From a checkpoint of a small image flow-matching model.
Training: soap at rate 0.0016, batches of 128.
Rows from block 3, named by matrix and row number. Rows with one number belong to one neuron. Each number is 128 + 24 x the weight over its row's rms, rounded and kept within 0 to 255. All counts start at 0. Numbers have three digits each. After the name is the row's rms in percent of the matrix's.
# fc1: MLP up (model.blocks.3.mlp.fc1.weight, 1024x256), inputs 86-171
# fc2: MLP down (model.blocks.3.mlp.fc2.weight, 256x1024, transposed), outputs 86-171
fc1.314 105:103138098128102131159106133159104148110120122210111154129137127123076140122132120102145100141152129133096153093139125143109153154138094082133146106148060153141150095103140137099155158133137077134102143129134102138118092131123112117115099126110114072137155125
fc2.314 117:137146154199114147135146113124100096127135134128102148147098146159161096141141098141132065158114115149086125109140142156107163114132130142131108107144139152126150113162126191128113109149152135115125151147131091090083163100146162116106118117109094133137129133
fc1.315 122:155098133126147137141150167114148120163126136136192109141121123136198175179110121104068103124129089162123146113123146116146127162136181121120139125119109078120148162131132063123132124087156117104104123129138133170134127128129114116120127155092099087099187081
fc2.315 127:122158105140165148153177140141101113114122167100114145112137145139124079162087120116116095117133157130142110172162120120127120148100177129174153115146167111128117116150119102178161136126106124132141153163084143116173119072140166125159103136093159135097149063
fc1.316 100:142111192153128154099146169155110132137107143109140101132150168132105106150129128120123171136135119084116175114113141129127179147149131127159167145147140086105176123108139115134104137083115151120129142129140144124090111110130114126165119121135147140106124149
fc2.316 101:108163097135128133126135115117143117095120110148117143175111115135085149134154132130100112149094127073127094076127099149080141108147138112135061121135126125110105132134127138097148127188133117099133111164104148124126089130171114113170109154128110155111098123
fc1.317 113:156124129158132144165132092157133104094159144105139134141157119111139112124109137136101107170105130138109144125130145180075182087127149096125132128134121196138143124088181177121112129152104099113071144117121120187159106149111129125153136112122122124134115153
fc2.317 148:138148096174162140119104134110117137162120161160137157087170167119143149152094154168147120151100143141105129129151082106114123131137155116100129122115157183111115116105120174139132142137096134056126140111151147136182115149104175115146124062099174140160130149
fc1.318 064:111125140135126116095136136120104113144153135102179149111080150118108140171141103152133127106118131067151138062112133131101150110110113109081127145095124154091146131118147126142110097087120113106117134127139142134153115119123116142104175116214118146155139142
fc2.318 057:146113139091135096103111109126141138195113107153167152112091092077113120158103158146152142118095123111127172088125148134120149170146142102126128126168120175143142144100114112133171089125113127064107112108121174182143081086153107117087132109161103125118149121
fc1.319 098:129145116126159156188131120178112124173104167146123150123121135163117086113136153099140130123146131102105138145137084152124153140113129172156101136117136145140183152109134118095158093168125074083116108133124125138122099105132156104128057153144125155189126119
fc2.319 096:134171061108115142112123064107103139154109126108117146104135168139102131091090120154143143145136142116102133107118164107131118147155151108118115138148125113141121137148136180110117137111073163163123129155127138131139104098144117166140175118094117081129125117
fc1.320 086:129107077140139160121107119142120131203121125121130137101129164137119136143129116137134096092105173138101086114146171125122112087162163174132156181144124168151125106122124152107097147111123103137103109126101153103125113160108135131128165130129133114107118136
fc2.320 087:115150153150144095134148120131108107158100173093162117123101148085149152099157157138120156106136099136164168096127110122140177127113130126165072102089146137131144119147115074179148118135137140115118136139146099153104127102099113135152067132106157130139140094
fc1.321 099:147133164153105170104135155130150104155110132156103173136195119139106077124112134126174110105130139134139123130104071122125132111164125068128096161117107113148141149169147170133097107126110145139106163114141141147128098078113154105116123107099102145128129106
fc2.321 099:119193138115156125170111104170143085121139102091149133150088146110155126157136122112082202106100134090162154154136124115123106128101118112132117166124099147105134166124133092135144154150138125113144114140126132142131128127142100165140120145104118110150130150
fc1.322 086:122110127117112200114146118136120132153108162158136172089110160147139114103153124114138149160153144131098116103111122136085108099130129120125100139103140162098144146119122149104163118120147139088122119107139159082161129164135122108146112119155140114137150105
fc2.322 051:126100153112112139093131125147134120138127112108134118093074128139114157080169124127121093152117124177126131100117116168117144144136189140152115121093138163101102121131127148134113095097109153094167091123169102111127148106123150096121188138162129136137143093
fc1.323 095:098119117143099149180087094124108148108165119111147131130191131135118096149139114159150116144100141114151095106143098127171158178115131136140151126145142097138127152105147114094104106110137111154136151117118132133153150083129124148104120117126120107130100120
fc2.323 094:143102110147151145146137143123136118124075118133133102102096114079139120129134141101112151099149109102115091183102160096088089102166157122130133149105110150132150083088156087157142146135121112098106095151135127161146093136151159147109136128149162137110135132
fc1.324 095:148128106143135151133156122102108150138112106127158118105117165106084123179148120113146100136136106103078157081109139131149095125103126114133128127110139136125119094146143118143110112118112096106147145125142113132137080114148138100125119126086119111133146116
fc2.324 087:157117108132118103102159113148102150154147106143099127131131105136109100149160099123127120136094118174072125096149142116148129134129107124118117140164095114121073138116115142118116072137094113146111135112111161130101163118128151104125145170123104122181134123
fc1.325 099:113131128134116143167135113088160156168067103109148115158129142118131194165143162110138171161133110145142133108108157114128111147153107099116188122107144178145162105121163135109108115167145138123161157166161131156154165125120076130134127179108135098132130115
fc2.325 118:152131144119145148118167144149135114116140179117104150126118170133129081137139107113178141095141112110142129169119145130170177115139134154106116128121105091112173157154131121123142144182151148104124169145120134146157198105110136121139174115126126144114156128
fc1.326 100:115103135125123130148121137145110139163134112118242090099088172114108109136136098126136144127093125131118127111136128185125127133091172174112103080119162166125147122127126115092151134126148108147123152113089126080136123083090095093104167156121164142127116131
fc2.326 074:118145095107122124126097127088138103115151116126147149128121143069126115089153146126124146085118080156139144087131136126118101109128156123115115094099111122131115100113164105103142124088131141128133150130134080151151106144104101154160103122110126110147111137
fc1.327 108:128100125140143105152106151108118102106144130083156149088153105112101145119176109111116167160135138120157147131094174120122101109126156129097150148137127094158113137146136106125107136119136142155112144073109147102101120116120120104101155194130128129145149137
fc2.327 126:101044124135137149136123168161115167122130100119156118139110098157142113133124132162147138083099140070130151152067108116131144136152111110108128110146123069130129166094122120131098120099149114078149153125184110107105182112137151136119131130146150077120069141
fc1.328 103:097152096126151116137112104120128176124119178119130068084122165144133147070140125117145087156153124134088130107143172106091156132131131061111132140106115177140150161113163132137145082135137124166122176153131191145155126142125142079103145127119139117135104151
fc2.328 104:106170110155134128108118113133111145108127143148137083147139115139125148083152135129088140172111150152076151147146139117089118131138125112112137129159112106126139122142120100113154070108136133143088148102147166154141145129117145103123100100122124135105120140
fc1.329 071:098129112101133112097132125112136152138127123126095124123093152117132181109127088125145119128135117114122118093091133101132093115139105115110126112097145134143159130129147149161140143140118075135143113115130118140124107120140081134107192160141126119220133139
fc2.329 051:138142094106126129098156124133099178130136153155098158147105109127117144150133107107129138092165120106092142119101117137116088145153145139152107157187109143128098109123095155148198135154104118127150099086071145147129102097146127109125163107109096111156122108
fc1.330 093:164154161154132136123170134121132159093124110095124124123127125128136146153114133115139123119128102153147165135153120126141079086136171174120124120087100109138113150147142149112137126158129120152151154097162137150115136090140142137134128123144155141136150179
fc2.330 075:184135116116144103160089129117135115165119153116109115087116154108147155087154125132120116100108126113106114097164143112106161149149110115128145126151158106156134119146147101142127119129118080148128152128072137114133121166177097143117129142144117099183146082
fc1.331 103:162127113112130143163096100109127131145161088123107150119164180135133143119146142127122128145119101092091100149135069120167107121114128140134144140128141136174136068157158130162104133118159089124163096122116065151135153089130128118100176158131144162142112125
fc2.331 093:148138136100155118098116134125131133150120077151175145116147174138118147125121140114153133151084133134115099112135127123128096125095159127166102113099169130120169145152122091158150137118154139154134150152130110189129129120097097115143108169094091112149067108
fc1.332 089:149090125138113112141141126093139139138124119145138107125163176122141139097119071172116091117120097118117139146128133113138100115131091136112152119106127086130123127119124167135151149093135122119121118087138154214104172151087120129134106144139121145186109134
fc2.332 085:132131149143087140127130060096157120114132118152126110081152117158149114136099106157165105133097115087131107119133166123144131140079132120096167079135130115096110092165113158142120142116104125168131106062130179166109125138084096102087152141140124140106110116
fc1.333 095:075133111133122192147128160144160105144148108159109158157122139147121129157127111145150107137121161117111150118131138124129156144131121108112155092119176100106180122129124106144138123136125156099131105067128166121122119115113154094131129142154136093106105118
fc2.333 093:118120152144129158122148137100118133137128134134146142124142123187134138125139147186144122143165158120139142131152136133128132115137140134078156104142140137101168137100146071144100112122184210150096108126155116144132135136115127146148118172154129131104145093
fc1.334 105:142106139113111122124129136098168128159105135132158103089150110168149134143091114107145141077100129119099123122144123188144118101124149115090132138103154143117152125109161131124104151121108094104107130131152160124150149154100110162114124103125155153152113128
fc2.334 102:157163123124115164104191132161134090095111164146166121158155109155116105167133117134143140098115103101091148183119106146149161117166120142101142184107145112119108115118128123114141124090127125151117129140161107122107130104098135145125119131127129136110143133
fc1.335 087:106102144158110144143151115110112122131118112126128114094155188125155107105099077183097129119115076144131146132107164130091124111096092135156165120137100104168131121097128162134144149128124148108150129119135134142116155185125088124160156122118170161177142147
fc2.335 083:180111149129100124118117081165132136149172142123133119123163143162180136144061072137161122105108110075105119131140169135149131104126120137138156088161127107119143125133081154140133104125135127149121151087106149119131151170107058104101139112147117144102115117
fc1.336 105:140153139100143102139122103148095149139138133123137128145085127150132123153141138092123129191133113151190110112107081126138147116153136119124159108082073099133113115157135121050097160117152118151102108158164121108092139179139110122125139123102131145091119131
fc2.336 099:137134127126122121138137110137141129150085132126106133136117163129116095108164107102166102135107149089138135136102096127144101148121107126166155059123125139167075145151109128137113144160127145168124134087156192152081129122128165116120125120145114142111124130
fc1.337 097:155092089106100172144123097131110132167137115144112106106120154176117132143110126158124119110129138120149114150094135138117134122142115106140154104125107127136103122083140147116133139126113154095089156145106137148112162065161124115129125125104151095153163122
fc2.337 078:105136153113130122110126171141136100090127112117143135131105165112105125143094120122136148130145139146140165140158149145103147137097131145139075137124119127153137164166096108144102101098110137131136147156122153101140134127140213138083118126138115193143131116
fc1.338 093:124148116131108139141163163121106138138101118144089166130130133139127129151121087170151124098123133139132149135123138179165144134168119120088105153075126146117139133132143093104110099149145132120125137138127136164146121106097133132126091150128113093154118147
fc2.338 100:148081135150134155080135156141135124089134127151171096098148176156102136137156155100122091086142159151122110152173100128127076158122120133148115109130102165170083076126104134133134122125130127171146109101089136133112124143126119131171126123134139128116144123
fc1.339 091:133107134127144170110123150168105152143105118154096102112150150084127164135090140124156158091131114157082123128165117119122138102097156097121086106121113084091160123149113118090118133126141153128152139152137168100137195102101095107151136146127102119098110130
fc2.339 082:127123118109123109140181134153121099087138150095083168160138126151094126123127098172136121138114125130163094136084154113140129099132112152131127150140138114173113121132132114146146150137099180098155095149135039156121146113128125118179086102120124144092127144
fc1.340 086:125140141156132089153146127137124165144138116130106104144096165163127124128129110169155135151115143131121159191148100147135109093153109132097159138092146112161135122121166133138166128107117137139085150135142118128130092137159098149164139119109178101090103173
fc2.340 076:170159122152123098106120137155087166164112093149164158119136142136138151104128164109136126139135142136122128122163123153157121143115111125157153099147123124154159129122140107094113146124147099136141130196114102166161072119094100107146144107113118154115147138
fc1.341 099:150144133115115106117106117131116119114109152102110134113066104165129143127163154132122105131179156127109113140106160121109128183137139162143123118135129111119103057184136087086103126116133127134120105125107059093158158128156100145117145127104108130140150126
fc2.341 099:110138111155154139143104126109127157130157107059163129131142165113114118150096105119105122129119119094146144131135167127118112132182092120142167124058121142139143183099129125173116090129123127047137144115127155180114140110112096141122117108134113116127123127
fc1.342 103:124130150106144092122111148133133126132120121149168149143116118130126099118161132107111127148155131150167143105116108115117114129129111142083099128064131146101084114186154105098125120145142142130175144105156140147083143197131113133157124106130127139142133132
fc2.342 103:112112139163129148160175109097130152138114085157098141144148197105131147097129153124133104122118128135077141121108059116164143108121170102105152130147135141125117107100095124138070150066128184133151123118137180152109145111115111128109145112144115139115166141
fc1.343 120:136156166112137137125125162096133125152134170131139187102121125158107123130104135120190152128140114098161098123133133162095160160148111139099143131109086089078147103126144129144138109107144113115094151141130101140151129102137126105179107113080133104134091089
fc2.343 111:130123154144117079123138115147134139111083125095136126157166087128144151164110129110112152156117125109136147127107106112152116105141096138093117156117129155150122136151141124137141123116084098130119135174115087135100148129143143142158147112137122100153145141
fc1.344 097:164113166113137160117149108113100106117151126128110111137107142104151155132143124130142114121126099106068159112097107146125131117157163112109142152091133139117131156126186119108092131109125131157118148081115112168158143129166132123114115156143127139176158154
fc2.344 052:111126128120113140108131130066120129158123133116121123097176120132094138084113126126136166104120116105097120143149168107143104073135143090168122163114136126127142142133123120134141109138127138123181125166132119117090134148143184092086133102124151101130089110
fc1.345 109:114136101172101095185128121122134121103153108121128152145153119145146100124156166132118102151152107136153099156093119123150135111141118136088106165101163091099139088091107109118158119082136147135067133176116126108120087143172089158127113150080110160124114149
fc2.345 108:180109136111133127093120116160139114171106122108137116080097173094108109124114129133121154092093107102114136126158119124088132123104133119124128138135088144122130180126137133129146152134107144113128093071156116127142088122095136144116104110151129130085115157
fc1.346 104:172103125128140157111078180155120123166110107150108138119108130097121139084129146120141134161130109127131149122105129154128136077077116142127210164123114109172148136124120177123127126115098144122156144150155136163125144170130147144100113105095159173139128170
fc2.346 102:138134080092116114132088108143144065143139142150169130077146156128166097076136111150147133155137157124129079111143111119119106145071183145111109119088128134099105132135106123111142099085148131134052149148095126150147124127133131124124098092148102162139155084
fc1.347 090:104137167180149109122147096103130129162108107118152110101102135139149132105105104109137151088143112163127184130136107113075114142135165134148129130105141130141137079096160112137157140108111076122123137111155125139140120122140152114166128157096160148129116083
fc2.347 095:159136102127112089164120142185102135111130118144117156150165088146116153152132097138114101093088125080092106144135159108156138110124156133129153168139149118163149158130087093121141112136154132122117148106128108133134202127152103153112128142118134142131145190
fc1.348 094:107086128119183168109117153122150113113135130127158127131145142139068142089120117093103129132176140168162115110125114137117100159112168165133162157118125104141115102145143140145155109139135132108140158155126111126136108190135098089094127081150146125088133153
fc2.348 110:116116131149157132156106159119141072144136134140133105113129152151093109111191171120073152097097152138160114143108116119119106121114124121138118163141099162177097115118141101155103137166130138109128097107156106132165105119091144108158128126157136180134139143
fc1.349 078:142085094110159159144099143163136134130146148146155140089134149108162154118172134110119067190163177127104108141101113157138170131129157108159114128106110107104155128142143142116121136141164146124105139137116136130137150148140122145152093064116136103109073142
fc2.349 085:095079112061121114110136109102104144076131136101110131119143146119136101142074157139146149147139102166206151118142121114121069159102125110128105127125101180110157096121159171153134108157116136120169159122095139147117136117101141117093142130142176151135133130
fc1.350 117:099109096172106145168124161127148097128104113123113101136125124191108138134128127159165101149151140137141154160116135151163091104152134122091143186125163117116132111121116136154131150110140156147102151151082108119118111135127121149145164135121133096123136124
fc2.350 115:180167149112145097108131111141094080148131153148128102088158176085136139135120118105084120123116141098120120100117128105108105127122115088135126141155099129189136148149131140113131139148113122138140116107198132117149141141122120099139078100145124170105147118
fc1.351 067:136122159128094158154117137153125099149148153161145130114116176104127139118128100104154090137099156073155130096129149109120117087121111097080126127103110138087146126153153132135085110095086118143158143130143153134149110112135107124076159147151108096159126102
fc2.351 057:152126145112088148113125081146124120175127147182139139143104147097123082127138123133128112134077132095135174107137109148146136158156131147150141143173121165117137152123125126141150076138096117124164114134115182187119108105159124127088149124148093113132126120
fc1.352 126:157151117108117183142109062163109098164157176125119127137092117106133121123133125131091122155132191074112079114128154082133150157118154136137139176124117152105139121137128136147106080114121113145115171113152124112095129143132109106115138129129096121158129128
fc2.352 095:124158104150104142165179142153162134166127149087141119139099118140136154119113112133105122148151101137142104087127136143165134140115115137131151150148126140109109130135118135132121108102121167083122142176147114115168161132107144095158159190123132097137117099
fc1.353 085:165142080134119124116119153113153135131125151124150144155159124122124165102090157148129090192147149185143129098093125159093132106118138122100143133121157078132124114111159171145129131084137138152128115175146114141123094134149129124128179145127110114118143116
fc2.353 089:084151135111097118109125122066134134100106091149128126126139111128124107134161103112114115144135097099168140127156141132103113141120138130142178116118134113082115148147131170157110116109129120136132149101119110106095177118137126184136147144106155127161074091
fc1.354 105:097118094134072114132128098134132113141135103142116106139132128109131096098114103127147148147129131147133099128120150181109117113158122147111112141141140148107142131118140149079112103135119135091110156095115135166106140143116089160163140092142128121125120176
fc2.354 105:190137143079190169120138139122137128102142146161108154079101148125122144142122154117083143120127108117148132120141141087158145150111136112119158139147131121126108145126104107157158147121130139135159150129162150099159133117146132089095103153098115132112142099
fc1.355 086:108083138130148141112115147145144101081130152134099116096088123133124103155179145089124103141105134093146149128138127149101110142130122114117137100131117104134160111153216149127101095133159118147126131163120115134151103128142140128142086091148173138110126105
fc2.355 082:138074122147127137145131139118134130139144146116074099104121113167136151160165167100146122111085118129134098114129099137147127161139124104100130174162128112095132094163150137114105105117156134129122084115143104139082130112091136105149100127114140125089134113
fc1.356 096:118124124148114141192152098087178138161161146135157147113120129121151131143084084134153092128134121154149142142093119155162151140105141146135108142087060138143099105142117121126108109146129071159107140103109086133172133141142139167141093087162117127136111171
fc2.356 090:141114114132124113121110111150077134125119136141185130126105136112093075144130162152118136123137148074119154131160140102116129112102081134145136097153142114150124137096169129137130142119110120125126109164131180115118165129165148152145126138111109139088144141
fc1.357 066:144102097151126148114168157090119106122094114096106145101130175122136142139114109113106135153111154088129106117104125090138138094133157111108147120088087119086126138134117138140107108149136090143118164159118133130138122141159080114106125169178137101137123153
fc2.357 065:165131126114130158104153109109143133147080126153127123119139079111144117132125121121117152183128134082130134150124136127147149123158163114153121133192115121135110121136106125124142124124129111104105117119094156166097100124131105098105119156157126120118138110
fc1.358 092:119127154145127158140150120114140122114121130120057131145101141110128102131099138133161091121109114130144123137094145100131114166112082151157094119078077127122110132127108117081110097120137143139120133065101092130110104141111136133126101102144158098103098138
fc2.358 097:146144113136098110127107139138111101157113117123174108136090157120143078124170114142099154122159145156112102131152095129100163112151135096129125103155150096128069156116140110096107130113098091114126112175139151162124125121109127125155162170139095167155148109
fc1.359 087:119083128134119139118121137146149141132121103122118107123115175155107102113131133110175094088147140155110117132117127153159107099146141112106133109102171152097164094114115127112141162110113137164112130075130129127090126181123125129121103129093122159137130137
fc2.359 076:181133138145136150056164079122150130132159066123145094134121155103159139145153108115159132125086084106123147108126140150136117106164139124116182114135140131111124115156143097132127154103105129140147083094137137187117130156108111075135127166147132139088173095
fc1.360 114:133119094132144096132167145175138107164136136109117111081089108126121104097147084125150097134099119094126106092144112124139153104131077102103130141083112115110143062155159090138178105103086151131079118140149118133116077166145109107122109114161116132149112157
fc2.360 078:141173097162160098118138107112115132093124113132128154175158140102084161107128100089123153113137130079139117094143097114139135118124097141138158171108118122111115119175116115145138097162086161123108145148154133100146176144120095131100129163164158131153126104
fc1.361 108:142132069142124156137101102072147133126149131159162157106138130113122148090154128119132121116138181106162103125125126094143111117125128053073112086145126119094109151142115123144147173140123121172127129138133150100132161127166102153124127095162100090167103113
fc2.361 098:094136141136152141124117114106096127154099122125116111109126144099153106114115104115132137161115130096136148198115092142120164168100106160140194134134150148163131115098138150133094126098152130135117156133070163119139117089087146132149108136059146149117140122
fc1.362 103:119094124141102090113137103109163110148136136109150093101163156112114109115138089097132117126106112077127117122119118122141156114143099116102107112118096134105120119111179128144140130131131154135167083139123179142121152147112144104094151103138165121099110110
fc2.362 075:158146134119084133118142132138110123141160127134193140128116086134104126149146140129103153105127157137130095114125157135123175135161111104113073161094103123140110113117135125091149129129121139111148126124146081100056106117114132116105113099123187166119148165
fc1.363 100:109125152129129153107137152131153079153151171165163164144088133114127172142112156130121126146105152110111118140126090134117133151123087106115132162160153106140162113154135134118137135150123117096115108087176095126129124138156108126169130109137128171108116115
fc2.363 081:103095132167088092131139091110117105142142111066145134106089133122131143111133125138122115132142113131131152157110099161109119120092138142132120121171130135145146143129139109121097169136140103144161121129166185111116144107159183092134210143134150121142162185
fc1.364 087:129127130118108162100141110152113142140135109099117118127115129131125138115088110153162097090129101124078123144138138125151128109168129140121127139103125094176098118128097117124128143101147082170139128168128138177107127121142125120133139121080121155142134128
fc2.364 109:166139099126168142153099115140131097105147148117110128184101116133148127143177151144119159113134125111120082133149107113095128156109126130155119162174101140123136144115143141109136109153129138127104107051115085106172122112119113129090122126136097143082115151
fc1.365 098:076093136140088161128127128133118091136094154132150106144185119128157083107137081153127108168122095155161086073137133108122125179116118091175119120141139119125131126119150065120130131175123144094140091132148121170145117129157097137092157077164092113141092072
fc2.365 082:203167106167183124125125130142166133140126093121062114114074132139143153129119139123119157098137154126130141163140111107110124116136136183136139151134097153142136152161097155140138126098143113152094126130094090130130140129106134116136137136126155156141146178
fc1.366 120:097159143081126120152147131152136133164153113110118141148140133158124152123173143129170106100080090121172134128120180123132123138122152122111107143096109122120111157112184108156113113084157112125125117157121121140111136151138124157145121124138117113113095063
fc2.366 144:133136130155143136130138123097160147115135116095125145126175149172133114142125175119162119154146133115152129107134111148175126103178123138089148159141103133120091124087166180130139143100103149138050133144123097097128113141167153118157157147129135143111104089
fc1.367 122:087129124137152147140088168090175165143100133122191125165123117134103111148131124122155119077118161111133074149082129107129129123133140119111132105133122146148139138129155109143115133119134152104093128079119090086094094140127147167127147128103128131106159114
fc2.367 108:109132109207164092128132159112159212155124126075174111146074140156134177161160101149141128140143140128140104118113117116119166097105171128127106110104122101140113124164138127136132113131113105143093137124124093080066092161179120167134138130125148137122130121
fc1.368 095:091131135135123096154143109137134158148114130137094122079102150108103108128091121101117140129132138081160058136157118110056134111148128145082138140155112122179095147108142155152167142132101147105145093101123127127130098127154068146116124114123134103096134170
fc2.368 091:162119139116106129119126127100118075092129096137144156120142102143091110101173130106141150133097133138086192117126161132138141131099118152140146133169102115087108142150087124137092129118161117104103114134149132154159138124101169148171153172115116164168172114
fc1.369 091:155174149139130093156133117107121154139156136112118099118094130114106124156173132101156067130117120144140158163121138153124151144129121163196103128103129133137106129133125111131146116152173119115126121149128159080146108108134134146123082066119132153131118092
fc2.369 104:122099128097129135082094150157143120123126156171172122104151157160134120085110110113170143115118139085121122082133138100127131130119108117090126132121121128118164132149143167106166121141138110109129123113142097157087203157138169140116163121184148136103122121
fc1.370 108:156106102113120116149127138114126137155106143148137142075131159147131135164050103150117142121097129099125122142150099123109148184111092145118141134089144125087118093095129103168138109151121104149122086141115136157122124178137147115134110118117147100143149091
fc2.370 087:129090099131179126066179135126134129089134163128144159083147157130157132077092125089105113118075097045101125135172157099109158111108108123151093127127097147109114091111133105127134115128099130138160117135108165105159155071112122162132123120135132136163114148
fc1.371 108:091124131189140149142125118125147115104107126063116137124177143187134120076132106151130125108149122126148153150099137145139109142131143113083134147084175146107112105065141101118160108107113106173117159154107150111095150135156127117133150158117097099152100169
fc2.371 111:168135143105106081120166117142126148106102124147142113112133100125140099138128151157148122097125113128122109133150114125158163123106116155144130101136125092113109131154132142108129136124112129116126106154153110171130113104092138151086117077130110182114151088
fc1.372 060:109096138103121169080116094124088119135178119131125102175142169108173135121091144112187155120145141101155109091149135150127107110158102113115147110086156120145135128169148151114125122122136107174123120098166126137168151133147107095116166132148160106165148131
fc2.372 044:122169159114129115151109101145127123153168101133168147159114088110131103125096122133126135132109142085161150126120154164155104153109137117143142141167124143123114126098121161131106122150122116156151122112109133157148140127135150104128121125126157109095102106
fc1.373 096:154134116123130101131149119101119142164095131101104116135113140114116132165143115122039105121107111117118116115102103088119113138108135094116123144076120105116111105142168120126109117164146144112129146174123141112138145093132085144109137180138103121160110127
fc2.373 074:176080108179135116144130141103111170142152143117079131071146127117144143134144110149115132113108106134110135114158107118136099121140131091132114109120124086118130083116138130121150093122073115132167173137164087156156124107137125119125128132129151165150175101
fc1.374 098:154131132120183105172160120115133095150119144125122141093135151160117129141068136113140127145150123080113106162137158129107125140136161132115122082129134112134109111097111102151133128077100121101131113123101145141148068132113151143113147153157137115114123121
fc2.374 098:112152151108126154101152122106138197107150113167127182112164121136123130131115127163110174153082136146122173131133099114138136101143151111161122136105114151117169129161113172093076095135143156161100164123133151104156149120076136109166113124126091076088124127
fc1.375 108:108146144129122114115167122127143099108142155154149125125107128141122105151142115119149129112100105117121153154162141155142139097143116139098148104147121111100111168104153131154138152133134126138111135130135099145119084119159157126160094050097111139104101133
fc2.375 094:114128148137129114107061129147112116161105072127133150113132111132139138126097111125136117082129125149096121122130129162089101108151143092110142127136155129127105126182116147172145163111103143095147161151142119139144127112091100133111119171118112104130136161
fc1.376 099:125137101145139132116155119119178177122107170143159121112081086100123125168136133144176112190089141123131151160148119166150112100117107121139149097114159110116103157186148127167171129136140127120126142126129138152132128145104126136149097143076090179096115141
fc2.376 098:155122108105104104095120056154118153124114095127139121139152150134055147117109112132116098087131115143099095103087114109145113144174086137117149113092146144152156108162121090122148157117129174129159107162152109126122093135123103095143084107098152152136129125
fc1.377 072:105090157107150150098137109129116120126177152140128143134110163126155171157118096151124157120113111080120173053103123115090119141113094129072129160118126126087135139135148130089123136100152108108108129094152124112136125150129068140140143128184136101164156137
fc2.377 067:131144168083149127120127105124124117185122164163165137142093122102093104173120147152137145116103136093071145075116150138099139205125116096114138147161138143123130123107139116125163118156142131083093106099134134171117063096152130087110117109147118107130116117
fc1.378 078:139102113127141149126151122095129098109155144089130122124100170142125090165143130155149136132152153123115127097126111129132120120152150086111099066111151065119134147128125113134098162085138138112073144076080134176120157117158125143117092135142175164157125111
fc2.378 060:157119135138146126156156129122098083126165119134123171119094102186147128123131108138120137131139160099111121140127149153150115162159172107124109108185139109137142129148134179127085114156131129134143118109089161130121137141141089091124147169123098123126117107
fc1.379 096:158128113136131135158132101103083166106127107160079121187144132183134145117130104119135133124140148104116138148134172138122094127109128117165117125062153161171163164151123105138148062137124126121173103147154135113125151120139129151104128154126114163138152095
fc2.379 097:123108098085125096096120134092171095134117186121167186090142148142139135107124098130108078097122089142153123094153095160142154131120106163130128099176109101114153118149141140088126117121140079085104113140112115115177138115113120144141115124111151080154078095
fc1.380 143:105129057158154122111141108106113121121097129121173142121124141110091143098151075099130161148146137068099130040115123170112148123131110111156135069126118110122151121115119140086163134130070137111128145131150121146143125121149115139121114149146123129122126115
fc2.380 155:105106130161118120113110066139089126122148149175152123171133139148130153101149088094123144146097129037110152080142139126110157079144124121142140127130122144144111091138146128101141103141104121121088126115156142177130132136123121134142143107132159101097135106
fc1.381 108:163119159133114111154113151087135124092120126143109152143088145088120136125144131132117120128139112079165145081097109133078167092079155111140124104117147157111117132135153171091131114123142117096113125100152122166143142149087105126174197103157188149131133154
fc2.381 090:125133113151189173124175104115093119127141211101149089136142118123132138074125143085147167101147127136129105113119108106122132133130168128152109088171145116145096104132138102156193150100085114112118109086137109095115141132147111107158163142125163106100130101
fc1.382 081:112101127138125123104107134152087162126152153174088143108123161102144111111149137100136093145159141127137152145125166157149109106089127101119126173097119133163146143132133157129101103131098116137148146139144153076143141176143157130083159148120180172108116151
fc2.382 071:166094120123113147111116146178146130159112138140109118095084127136154120084137131111127094142148098123163155130141114140127138121114167135180100148156144144156153180152149116125152078109116141138134125118115132150097133156125162084078159112129135145096136123
fc1.383 110:114091141107098130094155140120109155101122108131097082086112098119127150117130085094124133139090170125134098127130130160134156094139121127149131124124142118122110137178179188084136096157152157094138130115106139107119144139147137205130127098167152124175113127
fc2.383 113:121141125081137089160096143113148077139098205146138154156108113123120126141099157134117130120141127161143124137150145123143144176128140122127149136072115088136126130084100097149168157126142107140110093138162108133137122127105137078100125169094133122083138124
fc1.384 101:154120107151087090061117083173130174169157096137099103141110157136160150085131104072144141118094096088119167115124095154103176118112139115100171148119128144115141110134186148130117125143110104142143123152148072161122104118135150145125115156148082069102174121
fc2.384 078:117093141113149125151115124105141151136097079127114135125143103101163133131125130117133156163091154145134123125115164096170119109130159131123133151143152087122094113084141084113178124156155082150135122154148125139074106172129150121158061078147135107118145131
fc1.385 103:101137117155122108096135104144140129121131113148109106103116184130112129157113086190114118115133125138149139153147162129102126123156146119129129129077115129148149155132105130138123128141122127118078160171094098142125080152097131098156141097122105144109145149
fc2.385 089:141133137159164127103135108085101120146127156178141159158157129144153126094144203117122127137171086118125123088122131132155112126116144120167130113166108097145123125134110096148152072168154162103131140088143112163127159109145131115136141069136168135130095074
fc1.386 098:137172166128133085091152078124152154172128142121137135151105138154128142163150123118118101124099133120140168112078119114108134074131149145122146097106112141113120094169159136142123121154118121159170129109092109108123137067144121151118127137086089164132131150
fc2.386 079:130145092152106138118149154194125129177124111139118147131113129119128124099109111180148143097149149104130100139146128173112161115113177134114142083121105120166099097105144123104101146125122095162092119145161163169141144097147143178143152132125120111142121169
fc1.387 107:108117076081143137117133133151146144140158143109130158105114178117137139144174158080095104124082106133135138116099111146134104131156133106102092139115147118119111156102155159107121125152126161137126095149125119158102172128145101113106123178113136115110113150
fc2.387 101:151145119172181161085168099132123152071125161088101166129128127142105143124177156137122115137104165153144156162132118110180099137126142129130137120170135099128084134137101122152107097102096143098091178151100167128135109140140130125149135136143129121117161118
fc1.388 087:089130169127129144105174149152172167139126104151085107122160111086100140123090129089169168162103129160124130103136100114168120105154109137071104118110139142149128120121150163165130152109133135164187148101128150134107097144146159138149133123124188087150121107
fc2.388 095:134066126170158163135115108118124130133116112113136152091104126147154163133144081138126096140096124115121094136118143135116155105165137145139174145151138154105143155158134088130131102158135149122062172103104127140124128107132083176120099121166118130096103163